From a checkpoint of a small image VAE: decoder activation silu.
Rows from block 3 of the decoder, named by matrix and row number. Each number is 128 + 24 x the weight over its row's rms, rounded and kept within 0 to 255. All counts start at 0. Numbers have three digits each. After the name is the row's rms in percent of the matrix's.
# fc2: squeeze-excite expand (decoder.decb.0.0.att.fc2.weight, 192x24), inputs 0-23
fc2.1 089:128128128128125130128135128128128073128153115127129128179129158209128128
fc2.2 109:128128128128131128128132128128128078127135128127128103122128033167128128
fc2.3 136:128128128128106128127127127128128110128198128127128147042128114128128128
fc2.4 059:128127128127128127130156128128128066128128150128127078206128128117128128
fc2.5 046:128128128128066127128128128129128060127133164129128142128127190128128128
fc2.6 037:128127128128113128130126128127128072128128177126127090054128138161128128
fc2.7 015:128128128128128130126128128128128128128123104131128128148128128241128128
fc2.8 024:128128128128053128125128128128128128128123091128128128164127128202128128
fc2.9 012:128128128128058128123128128128128058126128070128128154128126128128128128
fc2.10 040:128127128128129130125144129126128068128128071127127144192127124175128128
fc2.11 073:128127128127136128126133127128128136128036093128127146160127180121128128
fc2.12 028:128128128128036128128128128127128128128128150128128128128128058128128128
fc2.13 022:128128128128056128128140130128128052128161153127128096128128128128128128
fc2.14 020:128128128128128128131124128126128128128170128130128128187128221128128128
fc2.15 072:128128128128128129128125128128128052128056128128128126156127083128128128
fc2.16 046:128128128128128128127128128128128021128115147128128128128128120169128128
fc2.17 179:128128128128069128128124128128128110128154105129127129099128039125128128
fc2.18 014:128128128128099130134131128126128128128128183130128101203128188128128128
fc2.19 067:128127128126151128128122128125128123128207128128128128047127109128128128
fc2.20 028:128128128129032129126128128128128128128128061128128136128128128128128128
fc2.21 091:128128128127211127129137128127128122127084136128126098128128170082128128
fc2.22 009:128128128128102128123146128131128128128128086135128128098128028128128128
fc2.23 101:128128128128034128127124128128128121128127067127128103128128152128128128
fc2.24 011:128128128130031128123128128128128128128128068130128128100128128128128128
fc2.25 061:128128128128154128129136129129128128128118196127128128173128055160128128
fc2.26 041:128127128127107126128133130125128060128108128130126076184129115177128128
fc2.27 038:128128128128114128128136128128128128128224158129128128128128119186128128
fc2.29 512:128128128128136128128125128128128118128242128128128129123128105125128128
fc2.30 119:128128128128093128128135128127128042127142087127128088165128142136128128
fc2.31 048:128128128129116127128126128127128159127128128126126137206129128209128128
fc2.32 018:128127128127102126128128128125129041126143144126125107128129196128128128
fc2.33 075:128128128128080127124131128128128092127136113128127102047128076122128128
fc2.34 044:128128128127176128127129128128128128127128132127126093210127188128128128
fc2.35 033:128128128127057128127120128124128085127137166128125063136129109154128128
fc2.36 056:128128128128107128128125128128128128128128128128128128125128128244128128
fc2.37 198:128128128128080128127122128128128095128105130127128131039128084128128128
fc2.39 026:128128128128083128127128128127128128128128095128128115068128044128128128
fc2.40 300:128128128128138128128124128128128130128243146127128128118128126121128128
fc2.41 026:128128128128104129126153128128127123126128203126126088055128128128128128
fc2.42 066:128127128129115128127112128127129128128128128129127098067129035128128128
fc2.43 012:128128128128046130133126128126128128128169171128128128187130128128128128
fc2.44 022:128128128128128128126115128128128091128097115128128141217128184128128128
fc2.45 051:128128128127156127127136128127128062127128185128128125140127178180128128
fc2.46 037:128128128128110130129128129128128128128128128128128104224129128067128128
fc2.47 154:128128128128128128128128128128128102128137128128128128157127235157128128
fc2.48 009:128128128128121128135120128124128128128128128128128107243128128128128128
fc2.49 049:128128128128064127128113128128128223128148128128128121128128128128128128
fc2.50 133:128128128128116130126131128129128155128100130129128111090128028109128128
fc2.51 051:128128128128103127128127128128128128128181111127129128128128028128128128
fc2.52 046:128128128128216128125132128125128103128128128130125064107128096131128128
fc2.53 099:128128128128114126127122128127128128128128044129128075079127128093128128
fc2.54 143:128128128128073130129131129128128076128113128129128107191128183109128128
fc2.55 067:128127128128065129127129128127128088128115128126128043107128140145128128
fc2.56 039:128127128128165128128132128127128128127101101126127036172128106128128128
fc2.57 055:128128128128113128129128128127128012128128128128128124128128128128128128
fc2.58 056:128127128128069128128112128128128074128137111129128128128128063179128128
fc2.59 063:128128128128059127129136129127128066128104128128127120195128128128128128
fc2.60 106:128128128128158128127128128127128104128227106127128124154128092128128128
fc2.61 087:128128128128127128126122128127128068127182137127126122051129093127128128
fc2.62 060:128127128127175127129128129126128083127128175128128128207129147153128128
fc2.63 081:128128128128128128128123129129128067128077179127128080173128128106128128
fc2.64 073:128128128128014128130133129127127110127118128129127108128127128120128128
fc2.65 232:128128128128116128128126128128128112128112144128128125092128021123128128
fc2.66 026:128128128128114128125120128127128048127128128128127124128127191184128128
fc2.67 042:128128128128141128126128128128128068128062128128128144128128201128128128
fc2.68 057:128129128128116128126119129129128168128130137128127153024129128108128128
fc2.69 121:128128128128064128129138128128128080128117055127128089135128143131128128
fc2.70 028:128128128128128128128131128129128128128128076125128128233129139128128128
fc2.72 030:128127128127060127128128128126128064128128128128126057128128128128128128
fc2.73 060:128129128128117130125130128129128071128116128128127064153128203128128128
fc2.74 037:128128128128205127127128128128128062128128083127128138159127139147128128
fc2.75 025:128128128128128128125128128128128053128063085128128128159127162128128128
fc2.76 028:128128128129050125128133126129128199128155124128128128108128148163128128
fc2.77 162:128128128128147128127123128128128190128126128129128157041128096117128128
fc2.78 140:128128128128135128128128128128128084128230128128128125128128162143128128
fc2.79 049:128129128128130128127109128128128058128128087123128047133129112133128128
fc2.80 075:128128128128128128128138127128128085128088137128128113095127128222128128
fc2.81 028:128128128128128128127123128129128016128098148128128128128127128128128128
fc2.82 097:128128128128128128129130128126128075128098065128127058128128128095128128
fc2.83 051:128128128128109127127127127128127073128130135128128132159127221155128128
fc2.84 023:128127128127128126127128128122128036128128128121125073175128128128128128
fc2.85 021:128128128128190124128144128128128075128128095126128076183128135137128128
fc2.86 045:128128128128076128128128128127128034128128154128128117128127089128128128
fc2.87 106:128128128128089129129122128130128123129149084128129137038128086125128128
fc2.88 145:128128128128164128128125127128128128128117137128128161106128224090128128
fc2.89 070:128128128127125127128125127128128080128143100127127128128127140230128128
fc2.90 029:128128128128098128129124128127128128128128075130128128158128128224128128
fc2.91 009:128128128128128128124135128131128128128128127135128128128128011128128128
fc2.92 045:128128128128128128130128128127128128128128128129128128149128134243128128
fc2.93 091:128128128128124128128128128129128066128043101126128098123128116156128128
fc2.94 089:128128128128151128128128128128128200128082122128128151152128188093128128
fc2.95 123:128128128128098128128128128128128097128129132128128126114128023154128128
fc2.96 278:128128128128071128128127128128128147128167100128128113043128144116128128
fc2.97 032:128127128127056126127119127129128066127128126125128150183127163128128128
fc2.98 232:128128128128085128127123128128128168128096128128128128045128176119128128
fc2.99 118:128128128127222128128134128127128096128106109127127148171128156121128128
fc2.100 095:128128128128089127128137128128128075128192128126129085128128128186128128
fc2.101 046:128128128128112129130126128127128080128128186127128043143128145143128128
fc2.102 085:128128128128082128128128128127128061127156128129126052108129128142128128
fc2.103 104:128128128128103128128128128128128111128123132128128118115128178229128128
fc2.104 029:128127128127128125128121128128127097127128128127127126022126168128128128
fc2.105 013:128128128128128130133125128125128128128183075128128128217128128128128128
fc2.106 036:128128128129031129128111128126127129128128157128128161135128087150128128
fc2.107 037:128127128128189127129128128127128056128128121129127069128128154156128128
fc2.108 050:128128128128071129127132128128127046127128128128128128066128129128128128
fc2.109 145:128128128128077128129128128128128128128133115128128126072128216116128128
fc2.110 015:128127128128128131126148128124130128127163075125125079106128047128128128
fc2.111 070:128128128127117128126128128127128156128131166129127128147128233128128128
fc2.112 115:128128128128079127126130128127128093128143128127127116085129039125128128
fc2.113 116:128128128128128128128129128128128082128105120128128122128128111232128128
fc2.115 011:128128128125067125126082132125128128126128128123119040128128115128128128
fc2.116 061:128128128128102128128126127127128024128113128128128128099128126163128128
fc2.117 051:128128128129128127128146128129128032128098128126129134165128084128128128
fc2.118 031:128128128128129127126127128127127159127128160128128154234128128128128128
fc2.119 037:128128128128123128126128128128128064128065128128127128098127197128128128
fc2.120 123:128128128128105128127125127128128090128157154127128121066127075189128128
fc2.121 119:128128128128083128128135128127128039128128136128127123189128128128128128
fc2.122 007:128128128128128128123152128128128128128128196128128128221128128128128128
fc2.123 028:128128128128128128128133128127128128128089128130128128128128239128128128
fc2.124 027:128127128128120126128128128128127141129104070128126128216129128171128128
fc2.125 013:128128128129128136132128128126128202128128217132128128128130143128128128
fc2.126 017:128128128128128128124122126128128128128128128128128128128127128011128128
fc2.127 113:128128128128062128127117128129128085128163126128128121059129090128128128
fc2.128 024:128128128128028128126120128128128128128128128128128142171128170128128128
fc2.129 076:128127128128128128128139128126128128128123060126128114214129128165128128
fc2.130 067:128128128128135129128136127128128041128128088126129061128128131125128128
fc2.131 123:128128128128072128127125128128128116128154112128128127072128048137128128
fc2.132 186:128128128128106127128125128127128126128157094127128124128128128234128128
fc2.133 023:128128128128055128131128130128128128128111128129128128128128038128128128
fc2.134 076:128127128128080128128128127126128118128169117128127097097129040128128128
fc2.135 083:128128128128160127128131128128128088127088066127127108199129107129128128
fc2.136 262:128128128128108128127126128128128138128116128128128135085128024107128128
fc2.137 028:128128128127128124127128128126128101128128235127124090128129117128128128
fc2.139 070:128128128128115127127114127127128181128225128126128150104127128139128128
fc2.140 145:128128128128123127128120128127128092128177128128127130067128048128128128
fc2.141 026:128127128128128125125128128127127128128020083129127116128128128128128128
fc2.142 046:128127128128186128126123128126128064128128128127127049126127128141128128
fc2.143 107:128128128128128128127121127128128118128128107128128129033128112191128128
fc2.144 060:128128128127128128129132129128128062127121112127127050111128093167128128
fc2.145 021:128129128128218126126129128128128128127128169128130123156130118072128128
fc2.146 093:128128128128205128127137129128128128128133111127128123173129138201128128
fc2.147 042:128128128128072129129122128127128026128116128128128128126128128128128128
fc2.148 151:128128128128068127127128128127128096128117104127128122036128128128128128
fc2.149 052:128128128129072128126133128128128128128123128127128122128129128025128128
fc2.150 017:128128128128128132129132128132128126126128128128124042072128145183128128
fc2.151 082:128128128128062128129135128127128063128122128127127092066128128128128128
fc2.152 137:128128128128065128128125128128128123128143128127128130128128077211128128
fc2.153 039:128128128129070128129124128127128098128138209129127098128129084132128128
fc2.154 043:128127128128128128128128128127128108128128045126126070116128075146128128
fc2.155 244:128128128128066128127125128128128138128147096128128123037128134118128128
fc2.156 046:128128128127089128130128128127128128127118181127127115221128153128128128
fc2.157 016:128128128128128126126128128128128047128128128128128071064127128128128128
fc2.158 015:128128128128095128126128131128128023128089121132128128128128128128128128
fc2.159 008:128128128128128128125149128131128128128128109128128128139128014128128128
fc2.160 036:128127128127128127129129129125127068127128209127125087171128130128128128
fc2.161 036:128128128128154129127132128127128142127128102128127129128129017128128128
fc2.162 014:128128128129100130133128128126128128128128128128128128200129130216128128
fc2.163 088:128128128128177128128128128128128144128069128127128120205128088123128128
fc2.164 029:128128128127128126130128128128128128127128218129125086066128117128128128
fc2.165 041:128127128127167127127122127124127052127128082128125084164127101145128128
fc2.166 151:128128128128110128126131127127128128128034068128127108129128152127128128
fc2.167 068:128128128129128128127121129129128148128162029130128165128129098122128128
fc2.168 087:128128128128081129128121128128128201128132050127128140128127126128128128
fc2.169 086:128128128128067127127123127128128036128128110127128128126127137162128128
fc2.170 051:128127128128128129128134128128128128128136102127128128220128068160128128
fc2.171 081:128128128128128128128127128128128035128128110128128128078128159092128128
fc2.172 292:128128128128087128128124128129128168128141106128128159035128130112128128
fc2.173 096:128128128128168129126128128128128128128195059129128105080129132131128128
fc2.174 046:128129128129041129128140128130129077128128128128128099178129128142128128
fc2.175 045:128127128128086127127128128128127098128128092127128123058128099192128128
fc2.176 091:128128128128081128127131127128127128127147083126128079045128130128128128
fc2.177 096:128128128127192128128128128127128107128150128127128111214127098114128128
fc2.178 181:128128128128165128127128128128128097128126121128128128226128171129128128
fc2.179 249:128128128128066128128127128128128152128150100129128130038128125116128128
fc2.180 045:128128128128044127126138128128128137128075101128128126128129108076128128
fc2.181 268:128128128128110128127125128128128173128104115128128128075128217121128128
fc2.182 057:128128128128128127126130127127128107128090128128128137157128219179128128
fc2.183 037:128128128129128129127134128128128091128128119127128128167129232128128128
fc2.184 054:128129128128143128128145127128128070128110107127127135197128062128128128
fc2.185 080:128128128128095127127128127128128089128120128127128128069128087205128128
fc2.186 131:128128128128138128128128128128128120128175055127128096128128058116128128
fc2.187 037:128127128128035129130128128127128086128128160128129079128128123128128128
fc2.188 112:128128128128016128127123128128128109127105128125127133116128138124128128
fc2.189 081:128128128128218129127128129128128072128103099128129097117128128128128128
fc2.190 096:128128128128209129128132128127128132128067166128128115164128109115128128
fc2.191 013:128128128128128128124132128128128128128128077128128148112126114230128128