config.toml
image_size = 64
horizontal_flip = true
encoder_widths = [96, 192, 384]
latent_channels = 32
decoder_norm = "batchnorm"
decoder_widths = [48, 96, 192, 192]
kl_weight = 0.01
init = "trunc_normal_002"
optimizer = "cautious_adamw"
magnitude_pruning = 0.5
batch_size = 128
warmup_steps = 4000
weight_decay = 0.09
Rows from block 9 of the encoder of a small image VAE, named by matrix and row number. Rows with one number belong to one channel. Each number is 50 + 15 x the weight over its row's rms, rounded and kept within 0 to 99. All counts start at 0.
After each channel's rows are labels from the 100 images, of 14976, where the channel reaches its highest value: "colour at peak" is the nearest of a few named colours to the mean colour under the peak. Only what is clearly more common there than usual is listed. The data: crops of objects in photos (Visual Genome). In brackets: how many of the 100.
# p10: first pointwise conv (encoder.blocks.9.p1.0.weight, 96x96x1x1), inputs 0-95
# p20: second pointwise conv (encoder.blocks.9.p2.0.weight, 96x96x1x1, transposed), outputs 0-95

p10.95:50 50 57 50 61 88 45 56 50 50 50 27 55 50 27 23 50 21 63 48 47 50 71 50 50 59 50 31 01 50 83 75 50 40 50 50 50 50 50 59 58 50 68 66 51 03 54 37 51 50 66 50 41 44 49 65 39 50 71 50 27 50 36 71 17 30 50 50 39 50 50 35 50 53 50 50 59 60 46 50 50 22 36 41 50 37 61 50 50 45 50 28 57 54 00 49
p20.95:50 50 51 50 50 50 50 50 50 50 50 50 71 31 50 50 50 50 50 41 39 55 50 00 49 52 00 21 61 50 14 60 50 65 39 00 34 50 50 50 56 44 33 46 65 70 38 27 50 50 76 50 50 34 50 50 49 58 42 68 50 22 69 35 50 59 50 37 50 50 71 56 50 50 50 50 50 50 26 48 50 50 18 61 50 58 61 77 50 45 50 57 62 33 56 44
colour at peak: grey (63)

p10.53:99 50 72 50 50 59 50 50 50 50 50 50 50 50 50 51 50 50 50 50 50 12 50 15 50 50 50 49 50 50 52 53 99 50 00 50 50 50 50 50 50 50 50 50 50 52 50 50 50 50 90 50 85 50 50 50 50 50 50 50 50 50 50 54 50 50 50 50 50 58 50 50 50 50 50 50 50 50 50 50 24 50 50 50 50 50 50 50 44 50 50 50 50 50 50 50
p20.53:14 14 00 13 08 10 07 21 09 00 11 05 47 50 53 50 60 50 50 50 53 61 50 50 50 50 50 50 50 50 50 50 50 50 69 50 50 50 50 50 50 50 50 50 47 50 50 50 50 50 50 50 50 50 50 50 50 50 50 50 50 50 50 50 50 50 50 50 50 50 50 50 50 50 50 50 50 50 50 50 50 50 50 50 50 50 50 50 50 50 50 41 45 50 50 51
colour at peak: white (100)

p10.83:50 40 78 29 36 26 27 65 60 22 65 47 41 50 73 77 50 50 38 50 50 50 43 50 50 25 18 51 50 49 27 62 50 50 50 50 50 50 50 32 23 50 45 50 50 47 50 50 26 50 50 72 00 55 32 39 55 50 31 47 50 50 46 68 62 78 50 50 46 49 62 52 71 50 37 50 73 58 50 40 42 55 50 58 50 50 19 35 57 50 40 39 31 55 50 50
p20.83:50 50 50 50 50 50 50 50 50 50 50 50 51 29 63 73 50 49 48 20 08 34 50 58 77 39 60 60 62 38 45 50 00 37 53 35 38 68 50 49 40 50 26 50 72 36 50 50 49 34 76 50 38 50 47 00 31 58 33 58 44 43 37 49 50 50 58 47 22 50 37 55 52 34 50 49 52 39 50 26 42 50 75 24 54 47 50 35 56 50 40 32 59 39 50 59
colour at peak: white (37)

p10.24:50 59 47 65 50 50 50 50 50 19 46 27 50 18 50 50 28 54 50 00 68 50 50 50 30 50 50 60 50 51 52 50 50 81 52 50 50 47 50 50 23 44 22 71 38 26 63 39 50 63 56 52 50 50 05 55 59 50 50 50 67 50 62 81 44 50 46 62 50 53 50 53 50 50 81 50 37 67 22 58 50 50 27 53 70 50 61 50 56 50 74 02 50 34 60 50
p20.24:50 50 50 50 50 55 50 52 50 50 50 50 50 55 47 51 45 58 00 79 50 56 00 50 29 52 07 50 13 60 50 50 19 50 50 50 54 51 54 26 48 61 63 50 33 50 25 50 43 34 50 50 61 50 79 66 50 61 50 28 45 50 62 38 54 50 50 42 50 46 50 84 41 44 51 43 50 50 00 30 50 50 85 43 39 50 50 50 42 48 42 50 48 56 50 57
colour at peak: white (43)

p10.71:49 50 50 50 71 45 50 50 20 58 50 50 50 50 63 50 46 42 50 29 50 50 50 50 50 50 64 46 50 43 50 30 50 48 99 26 67 50 50 50 50 50 40 50 37 50 36 50 50 50 80 00 00 50 50 56 53 50 50 48 75 52 56 63 52 30 50 50 50 50 50 59 50 50 67 50 54 62 50 50 54 56 46 47 48 80 65 50 53 83 53 50 48 56 50 18
p20.71:50 50 50 50 50 59 50 42 53 59 50 50 50 50 38 55 50 50 47 50 43 35 50 69 50 50 50 12 00 15 65 67 50 00 38 32 50 50 68 50 50 31 49 66 14 43 50 50 50 56 61 50 57 50 50 50 50 45 28 81 50 43 44 78 50 50 50 57 64 50 87 47 50 78 50 30 50 32 50 50 50 50 50 50 58 50 47 50 24 50 59 50 30 50 46 47
colour at peak: black (83)

p10.80:81 50 50 50 50 50 50 50 50 50 50 50 50 50 50 49 50 50 50 50 50 24 50 27 50 50 50 50 31 72 50 50 98 50 50 41 50 48 61 50 50 50 50 50 87 42 20 50 50 42 50 50 50 52 50 50 50 31 99 50 50 00 50 50 50 50 50 50 50 33 50 40 50 50 50 50 50 50 50 56 50 50 87 50 33 50 50 50 50 50 50 50 50 51 50 59
p20.80:89 92 50 95 84 79 50 99 89 95 99 88 50 50 50 50 50 50 50 50 50 50 50 50 50 40 50 50 50 65 50 50 39 50 50 50 50 22 50 50 50 50 50 61 48 50 50 33 50 43 50 50 50 52 50 50 50 50 39 50 50 50 50 50 50 50 50 58 50 50 50 50 50 54 50 49 50 50 50 50 50 50 50 50 50 50 50 50 50 50 49 50 50 50 50 30
colour at peak: white (100)

p10.84:50 63 65 59 44 50 50 50 50 37 32 73 58 57 53 74 13 50 62 50 62 50 47 50 36 50 50 50 64 65 78 17 50 00 47 58 35 11 50 53 18 50 55 50 50 99 38 53 50 50 30 57 43 50 50 59 50 37 34 52 27 50 50 50 50 50 21 50 69 50 57 50 50 38 67 50 16 27 57 50 50 50 50 50 47 51 58 50 50 50 49 50 45 50 46 49
p20.84:50 50 50 50 50 50 47 37 50 48 50 50 51 76 19 50 50 50 00 79 50 62 47 45 50 74 62 50 77 50 51 42 57 48 50 50 61 77 58 50 40 33 50 50 48 66 50 57 50 64 50 50 50 50 50 75 41 52 35 38 58 50 54 50 28 50 67 10 50 50 50 55 50 50 70 67 78 50 22 55 50 50 61 50 24 43 97 79 40 63 50 34 50 50 21 64
colour at peak: grey (64)

p10.75:50 52 50 23 37 50 50 66 32 40 50 62 53 64 70 66 54 50 54 50 50 50 50 52 50 33 50 38 46 49 26 44 50 50 50 33 58 11 52 50 49 62 73 50 45 55 50 50 59 52 50 29 69 19 14 55 50 39 46 50 49 53 50 21 43 50 84 50 50 23 50 62 95 47 25 50 50 59 50 99 50 51 50 51 50 50 84 40 89 63 45 31 40 52 50 50
p20.75:50 50 50 50 50 50 50 59 50 50 50 50 50 50 50 50 95 50 50 41 16 00 60 55 58 50 50 50 52 46 50 50 71 44 50 67 38 99 56 50 64 50 84 50 16 26 50 50 50 37 50 50 50 50 50 50 39 50 36 50 50 50 50 50 50 50 44 52 50 68 50 34 50 38 50 50 50 50 50 31 50 50 50 69 50 44 50 50 50 50 74 50 52 48 33 50
colour at peak: black (57)

p10.11:76 50 50 50 50 50 50 50 50 50 50 34 50 50 50 63 50 50 50 50 50 55 50 57 50 50 50 50 50 64 50 72 78 50 53 12 50 50 50 50 50 07 50 50 50 16 50 50 50 15 99 50 64 29 50 50 50 05 50 50 50 60 50 67 50 44 50 50 50 64 50 55 50 50 50 50 50 50 50 00 50 50 50 50 50 50 50 50 50 50 50 50 50 50 50 37
p20.11:50 43 50 50 50 50 55 40 58 56 54 46 50 50 50 50 27 50 50 72 50 39 50 50 39 50 50 50 50 50 50 50 50 50 50 50 50 50 78 50 50 50 50 57 50 99 55 50 50 50 50 50 50 50 50 50 50 50 50 50 50 50 50 50 50 09 53 48 50 50 50 50 50 50 50 94 50 50 50 99 50 50 50 50 50 50 50 70 50 50 45 50 50 34 50 58
colour at peak: white (100)

p10.77:50 50 52 50 61 63 52 50 99 50 57 50 73 45 50 50 48 50 08 58 57 50 67 50 23 50 50 67 50 53 41 50 50 45 20 50 35 54 23 42 31 39 50 64 50 50 45 50 50 43 50 50 50 47 50 41 50 53 64 50 50 52 50 53 65 32 50 50 52 52 43 50 16 61 50 40 61 64 50 00 50 36 50 53 64 50 53 61 00 65 49 30 50 44 50 52
p20.77:50 46 50 43 50 50 60 50 61 50 42 50 50 55 50 41 50 62 50 81 50 50 53 44 50 50 66 50 50 73 99 70 63 50 00 50 65 58 69 38 99 50 27 46 77 50 50 50 50 50 50 50 50 50 84 40 50 50 50 50 37 40 50 50 57 27 50 45 50 34 50 41 37 50 40 50 50 50 50 77 50 50 50 50 50 50 50 50 36 50 50 50 59 50 50 50
colour at peak: white (100)

p10.73:93 50 50 50 50 50 50 50 50 50 50 50 50 50 50 50 50 50 50 50 50 23 50 23 50 50 50 50 50 50 50 50 99 50 50 32 50 52 50 50 50 00 50 50 50 50 50 50 25 32 50 50 50 46 50 50 50 32 50 50 50 00 50 46 50 46 50 50 50 34 50 56 50 50 50 50 50 50 50 42 50 50 50 50 50 50 50 50 50 50 50 50 50 50 50 59
p20.73:84 87 92 84 86 87 83 99 99 95 93 87 50 50 50 50 50 50 50 50 50 48 50 50 50 50 50 50 50 50 50 50 50 50 50 50 50 50 65 50 50 50 50 56 50 50 65 50 50 54 50 50 50 50 50 50 50 50 50 50 50 50 47 50 50 50 50 50 50 50 50 50 50 50 50 50 50 50 50 50 50 50 50 50 50 50 50 58 50 50 45 50 65 50 50 55
colour at peak: white (100)

p10.90:50 54 50 32 50 60 77 25 50 65 46 52 39 50 50 36 50 62 50 26 50 50 29 50 50 50 50 49 71 50 58 95 50 21 65 00 56 12 38 50 55 50 24 45 45 57 62 42 50 63 24 24 50 48 76 40 50 40 58 48 69 50 47 38 32 28 70 50 50 50 50 50 29 50 61 50 50 50 17 20 50 66 63 50 29 50 50 50 19 54 58 50 66 50 52 38
p20.90:50 50 50 50 50 50 50 50 50 50 50 50 29 50 53 50 50 26 50 21 83 41 50 54 50 50 50 69 50 48 50 73 50 50 50 16 50 50 50 50 00 45 45 31 00 50 50 17 40 50 50 54 44 37 50 29 50 25 61 85 46 57 50 40 54 50 50 24 50 46 50 50 60 93 50 50 32 53 50 22 50 36 38 75 50 50 51 40 56 59 47 13 30 50 50 50
colour at peak: black (98)

p10.74:50 50 10 36 50 41 50 50 50 81 50 61 48 50 19 28 74 50 57 59 50 50 20 50 66 50 37 50 37 60 82 80 50 50 44 40 50 40 69 51 50 50 50 50 82 70 50 48 41 45 50 50 55 50 50 50 37 50 47 39 32 48 11 50 55 87 10 50 42 24 50 10 48 43 50 50 33 32 67 59 48 50 50 47 37 50 50 63 52 29 18 62 50 48 32 50
p20.74:50 50 50 50 50 50 50 50 41 50 52 50 50 50 42 36 50 54 50 62 40 74 39 50 50 82 50 50 50 50 50 31 00 22 52 50 52 50 50 49 50 64 38 50 00 50 50 49 50 50 50 26 50 41 50 66 43 50 49 17 50 31 50 50 18 50 50 50 50 50 50 50 50 45 50 50 58 50 50 02 50 50 25 80 50 50 50 72 32 20 47 27 60 50 29 50
colour at peak: grey (65)

p10.45:50 31 38 41 67 45 52 34 55 50 51 76 50 64 98 30 50 50 50 64 38 50 50 50 60 50 60 59 50 05 21 68 50 50 50 50 50 50 40 44 69 53 86 46 50 50 48 60 52 50 73 57 57 50 53 50 54 50 57 62 46 50 50 52 55 47 50 46 50 50 51 50 45 98 58 50 75 40 54 59 50 54 61 03 50 56 53 29 50 62 07 71 50 89 50 50
p20.45:44 58 50 50 50 50 50 50 50 50 50 50 16 50 50 42 50 70 50 50 95 54 44 85 50 57 50 47 42 50 58 28 50 55 50 63 32 50 50 50 50 41 76 50 70 50 29 50 19 50 50 50 35 50 79 53 50 50 66 58 19 50 50 50 39 50 48 00 50 18 50 22 50 50 50 50 78 70 50 50 50 18 50 32 50 50 50 50 07 68 50 50 43 54 50 50
colour at peak: white (35)

p10.79:38 50 30 50 56 12 39 50 09 53 44 47 71 42 23 58 50 78 61 50 54 50 18 42 50 00 85 54 40 50 87 65 50 50 90 50 50 45 50 50 50 50 45 50 50 47 82 50 59 50 50 33 50 50 32 75 50 50 50 59 78 55 57 27 15 36 50 49 52 50 44 50 50 43 50 50 59 50 58 50 50 50 41 50 50 66 50 50 50 50 87 50 54 50 50 50
p20.79:50 61 50 63 50 50 50 50 51 50 50 50 37 53 50 50 01 52 47 47 47 50 39 37 50 50 38 56 38 50 36 41 79 60 51 10 71 50 62 50 46 39 44 61 29 50 50 37 53 50 78 24 50 50 59 69 51 77 53 93 83 50 50 57 74 11 51 63 23 57 50 50 50 50 50 43 37 83 38 64 45 22 49 40 62 50 80 49 50 50 50 23 50 26 46 36
colour at peak: black (63)

p10.26:42 50 48 50 50 73 50 50 32 64 50 58 50 50 50 50 50 50 69 50 50 50 31 50 50 65 50 43 96 50 50 57 45 50 59 55 35 16 83 50 50 50 63 50 50 53 35 50 50 68 58 50 56 15 50 28 50 00 33 45 50 00 50 34 73 52 50 39 50 37 50 00 50 50 50 50 77 61 50 58 47 65 50 50 50 50 50 50 50 50 50 50 50 50 50 38
p20.26:59 60 48 50 53 50 50 50 50 50 50 53 50 50 50 50 22 31 50 50 00 50 48 50 41 50 50 23 50 50 50 50 50 50 18 52 50 50 40 50 50 50 53 50 50 76 50 50 99 65 50 50 59 48 50 50 44 50 50 50 89 80 70 37 50 50 50 80 50 87 50 53 76 50 79 89 50 50 50 22 50 50 56 50 50 50 77 64 50 50 86 50 32 69 50 72
colour at peak: white (99)

p10.34:50 50 77 50 63 31 57 32 45 50 42 10 36 50 50 41 36 50 50 14 43 50 33 50 19 00 39 50 69 63 50 01 50 52 59 50 50 47 35 50 50 50 56 40 35 43 26 50 50 50 40 50 62 50 50 50 50 50 52 50 49 50 50 50 50 14 50 45 50 50 34 50 50 61 74 46 36 64 69 45 50 27 31 48 50 72 75 62 50 95 50 56 50 50 55 50
p20.34:50 50 50 50 50 50 50 50 50 50 50 50 52 52 50 50 50 50 39 66 50 50 50 27 48 50 73 57 61 14 50 30 48 46 46 48 49 47 50 50 54 51 80 50 09 50 57 99 59 43 36 72 45 48 60 62 21 65 50 50 66 49 63 50 53 50 58 59 65 50 55 51 50 49 56 58 42 83 40 54 67 49 73 58 77 49 73 50 01 16 50 05 31 50 75 50
colour at peak: black (75)

p10.60:50 40 41 50 38 50 72 50 42 50 62 65 39 65 50 99 52 31 41 50 40 50 22 50 50 31 27 72 50 35 33 55 50 53 43 50 50 50 03 00 44 50 50 53 51 50 50 60 32 50 58 50 37 44 60 50 90 50 50 07 50 50 38 50 59 61 57 43 50 37 50 61 44 50 41 50 75 54 50 45 50 42 50 54 50 50 50 33 60 70 50 51 55 60 75 50
p20.60:50 50 50 50 50 50 50 45 50 50 50 50 52 50 35 79 43 64 16 50 50 44 00 57 55 50 50 30 50 60 47 62 50 55 50 39 50 30 43 50 44 50 56 68 39 60 50 40 50 50 50 13 50 50 50 49 50 50 50 50 50 50 60 52 50 66 50 00 50 50 84 50 50 50 50 50 50 50 20 50 50 00 50 50 73 39 70 50 50 35 50 52 64 74 59 50
colour at peak: white (59)

p10.9:50 50 27 56 50 10 73 37 50 50 50 31 42 51 74 36 47 50 20 68 54 50 44 50 38 33 60 78 50 50 74 11 50 55 44 50 51 50 50 50 50 33 47 44 50 50 48 50 38 42 50 69 50 65 50 46 59 50 50 50 50 65 10 88 50 50 50 61 45 87 51 50 08 62 69 50 50 58 24 50 60 53 71 50 26 50 51 65 36 77 64 58 57 15 50 50
p20.9:50 50 50 50 50 50 50 50 50 50 50 50 50 50 70 50 50 50 50 73 50 58 47 60 90 50 50 67 50 56 50 50 53 68 67 50 47 50 61 84 50 52 66 70 11 50 50 82 63 78 56 36 68 79 50 59 50 89 70 44 61 50 68 76 34 50 67 36 41 65 50 82 47 54 75 68 57 50 50 69 68 50 86 52 50 50 50 88 50 67 56 50 55 83 58 50
colour at peak: white (100)

p10.55:50 45 06 40 50 65 58 50 15 50 50 49 53 50 50 71 71 31 40 37 50 50 55 57 24 57 31 26 59 53 67 66 50 56 73 50 50 50 02 50 50 50 48 78 50 25 50 58 50 50 50 00 50 50 04 39 51 50 52 54 78 50 50 56 50 24 66 50 50 50 42 50 40 78 72 50 50 50 28 31 50 50 37 50 50 50 50 65 50 50 53 50 50 50 50 32
p20.55:50 50 50 50 50 50 50 50 50 50 50 50 61 61 76 79 50 63 38 49 50 50 47 61 50 76 50 50 66 50 50 69 47 50 47 50 21 50 38 50 65 86 50 45 38 85 38 34 50 56 05 50 50 50 30 44 66 50 49 50 49 72 50 70 37 63 79 36 46 37 50 50 04 50 50 45 59 21 33 20 50 36 50 28 66 56 66 63 62 50 50 50 79 57 94 50
colour at peak: black (42)

p10.32:50 20 77 50 75 46 66 50 50 39 50 37 50 53 50 32 82 56 68 43 49 50 30 50 50 09 50 44 56 16 50 55 50 55 59 50 57 50 66 50 50 50 31 50 50 39 70 60 39 50 59 59 68 50 59 44 50 50 31 76 47 50 50 00 50 43 50 50 73 36 33 33 43 50 50 51 83 50 50 50 50 55 00 50 32 81 62 34 35 48 50 57 40 50 46 50
p20.32:50 50 50 50 50 50 50 50 50 50 50 50 46 89 99 50 53 22 59 50 54 50 61 45 21 47 50 50 46 45 68 49 52 33 60 91 47 88 49 53 50 23 42 63 50 55 50 41 64 50 50 47 63 78 83 37 50 50 45 30 44 46 44 50 78 45 47 60 44 50 69 50 41 85 50 50 53 07 50 50 55 50 50 50 50 57 38 50 31 76 26 79 49 69 51 38
colour at peak: grey (64)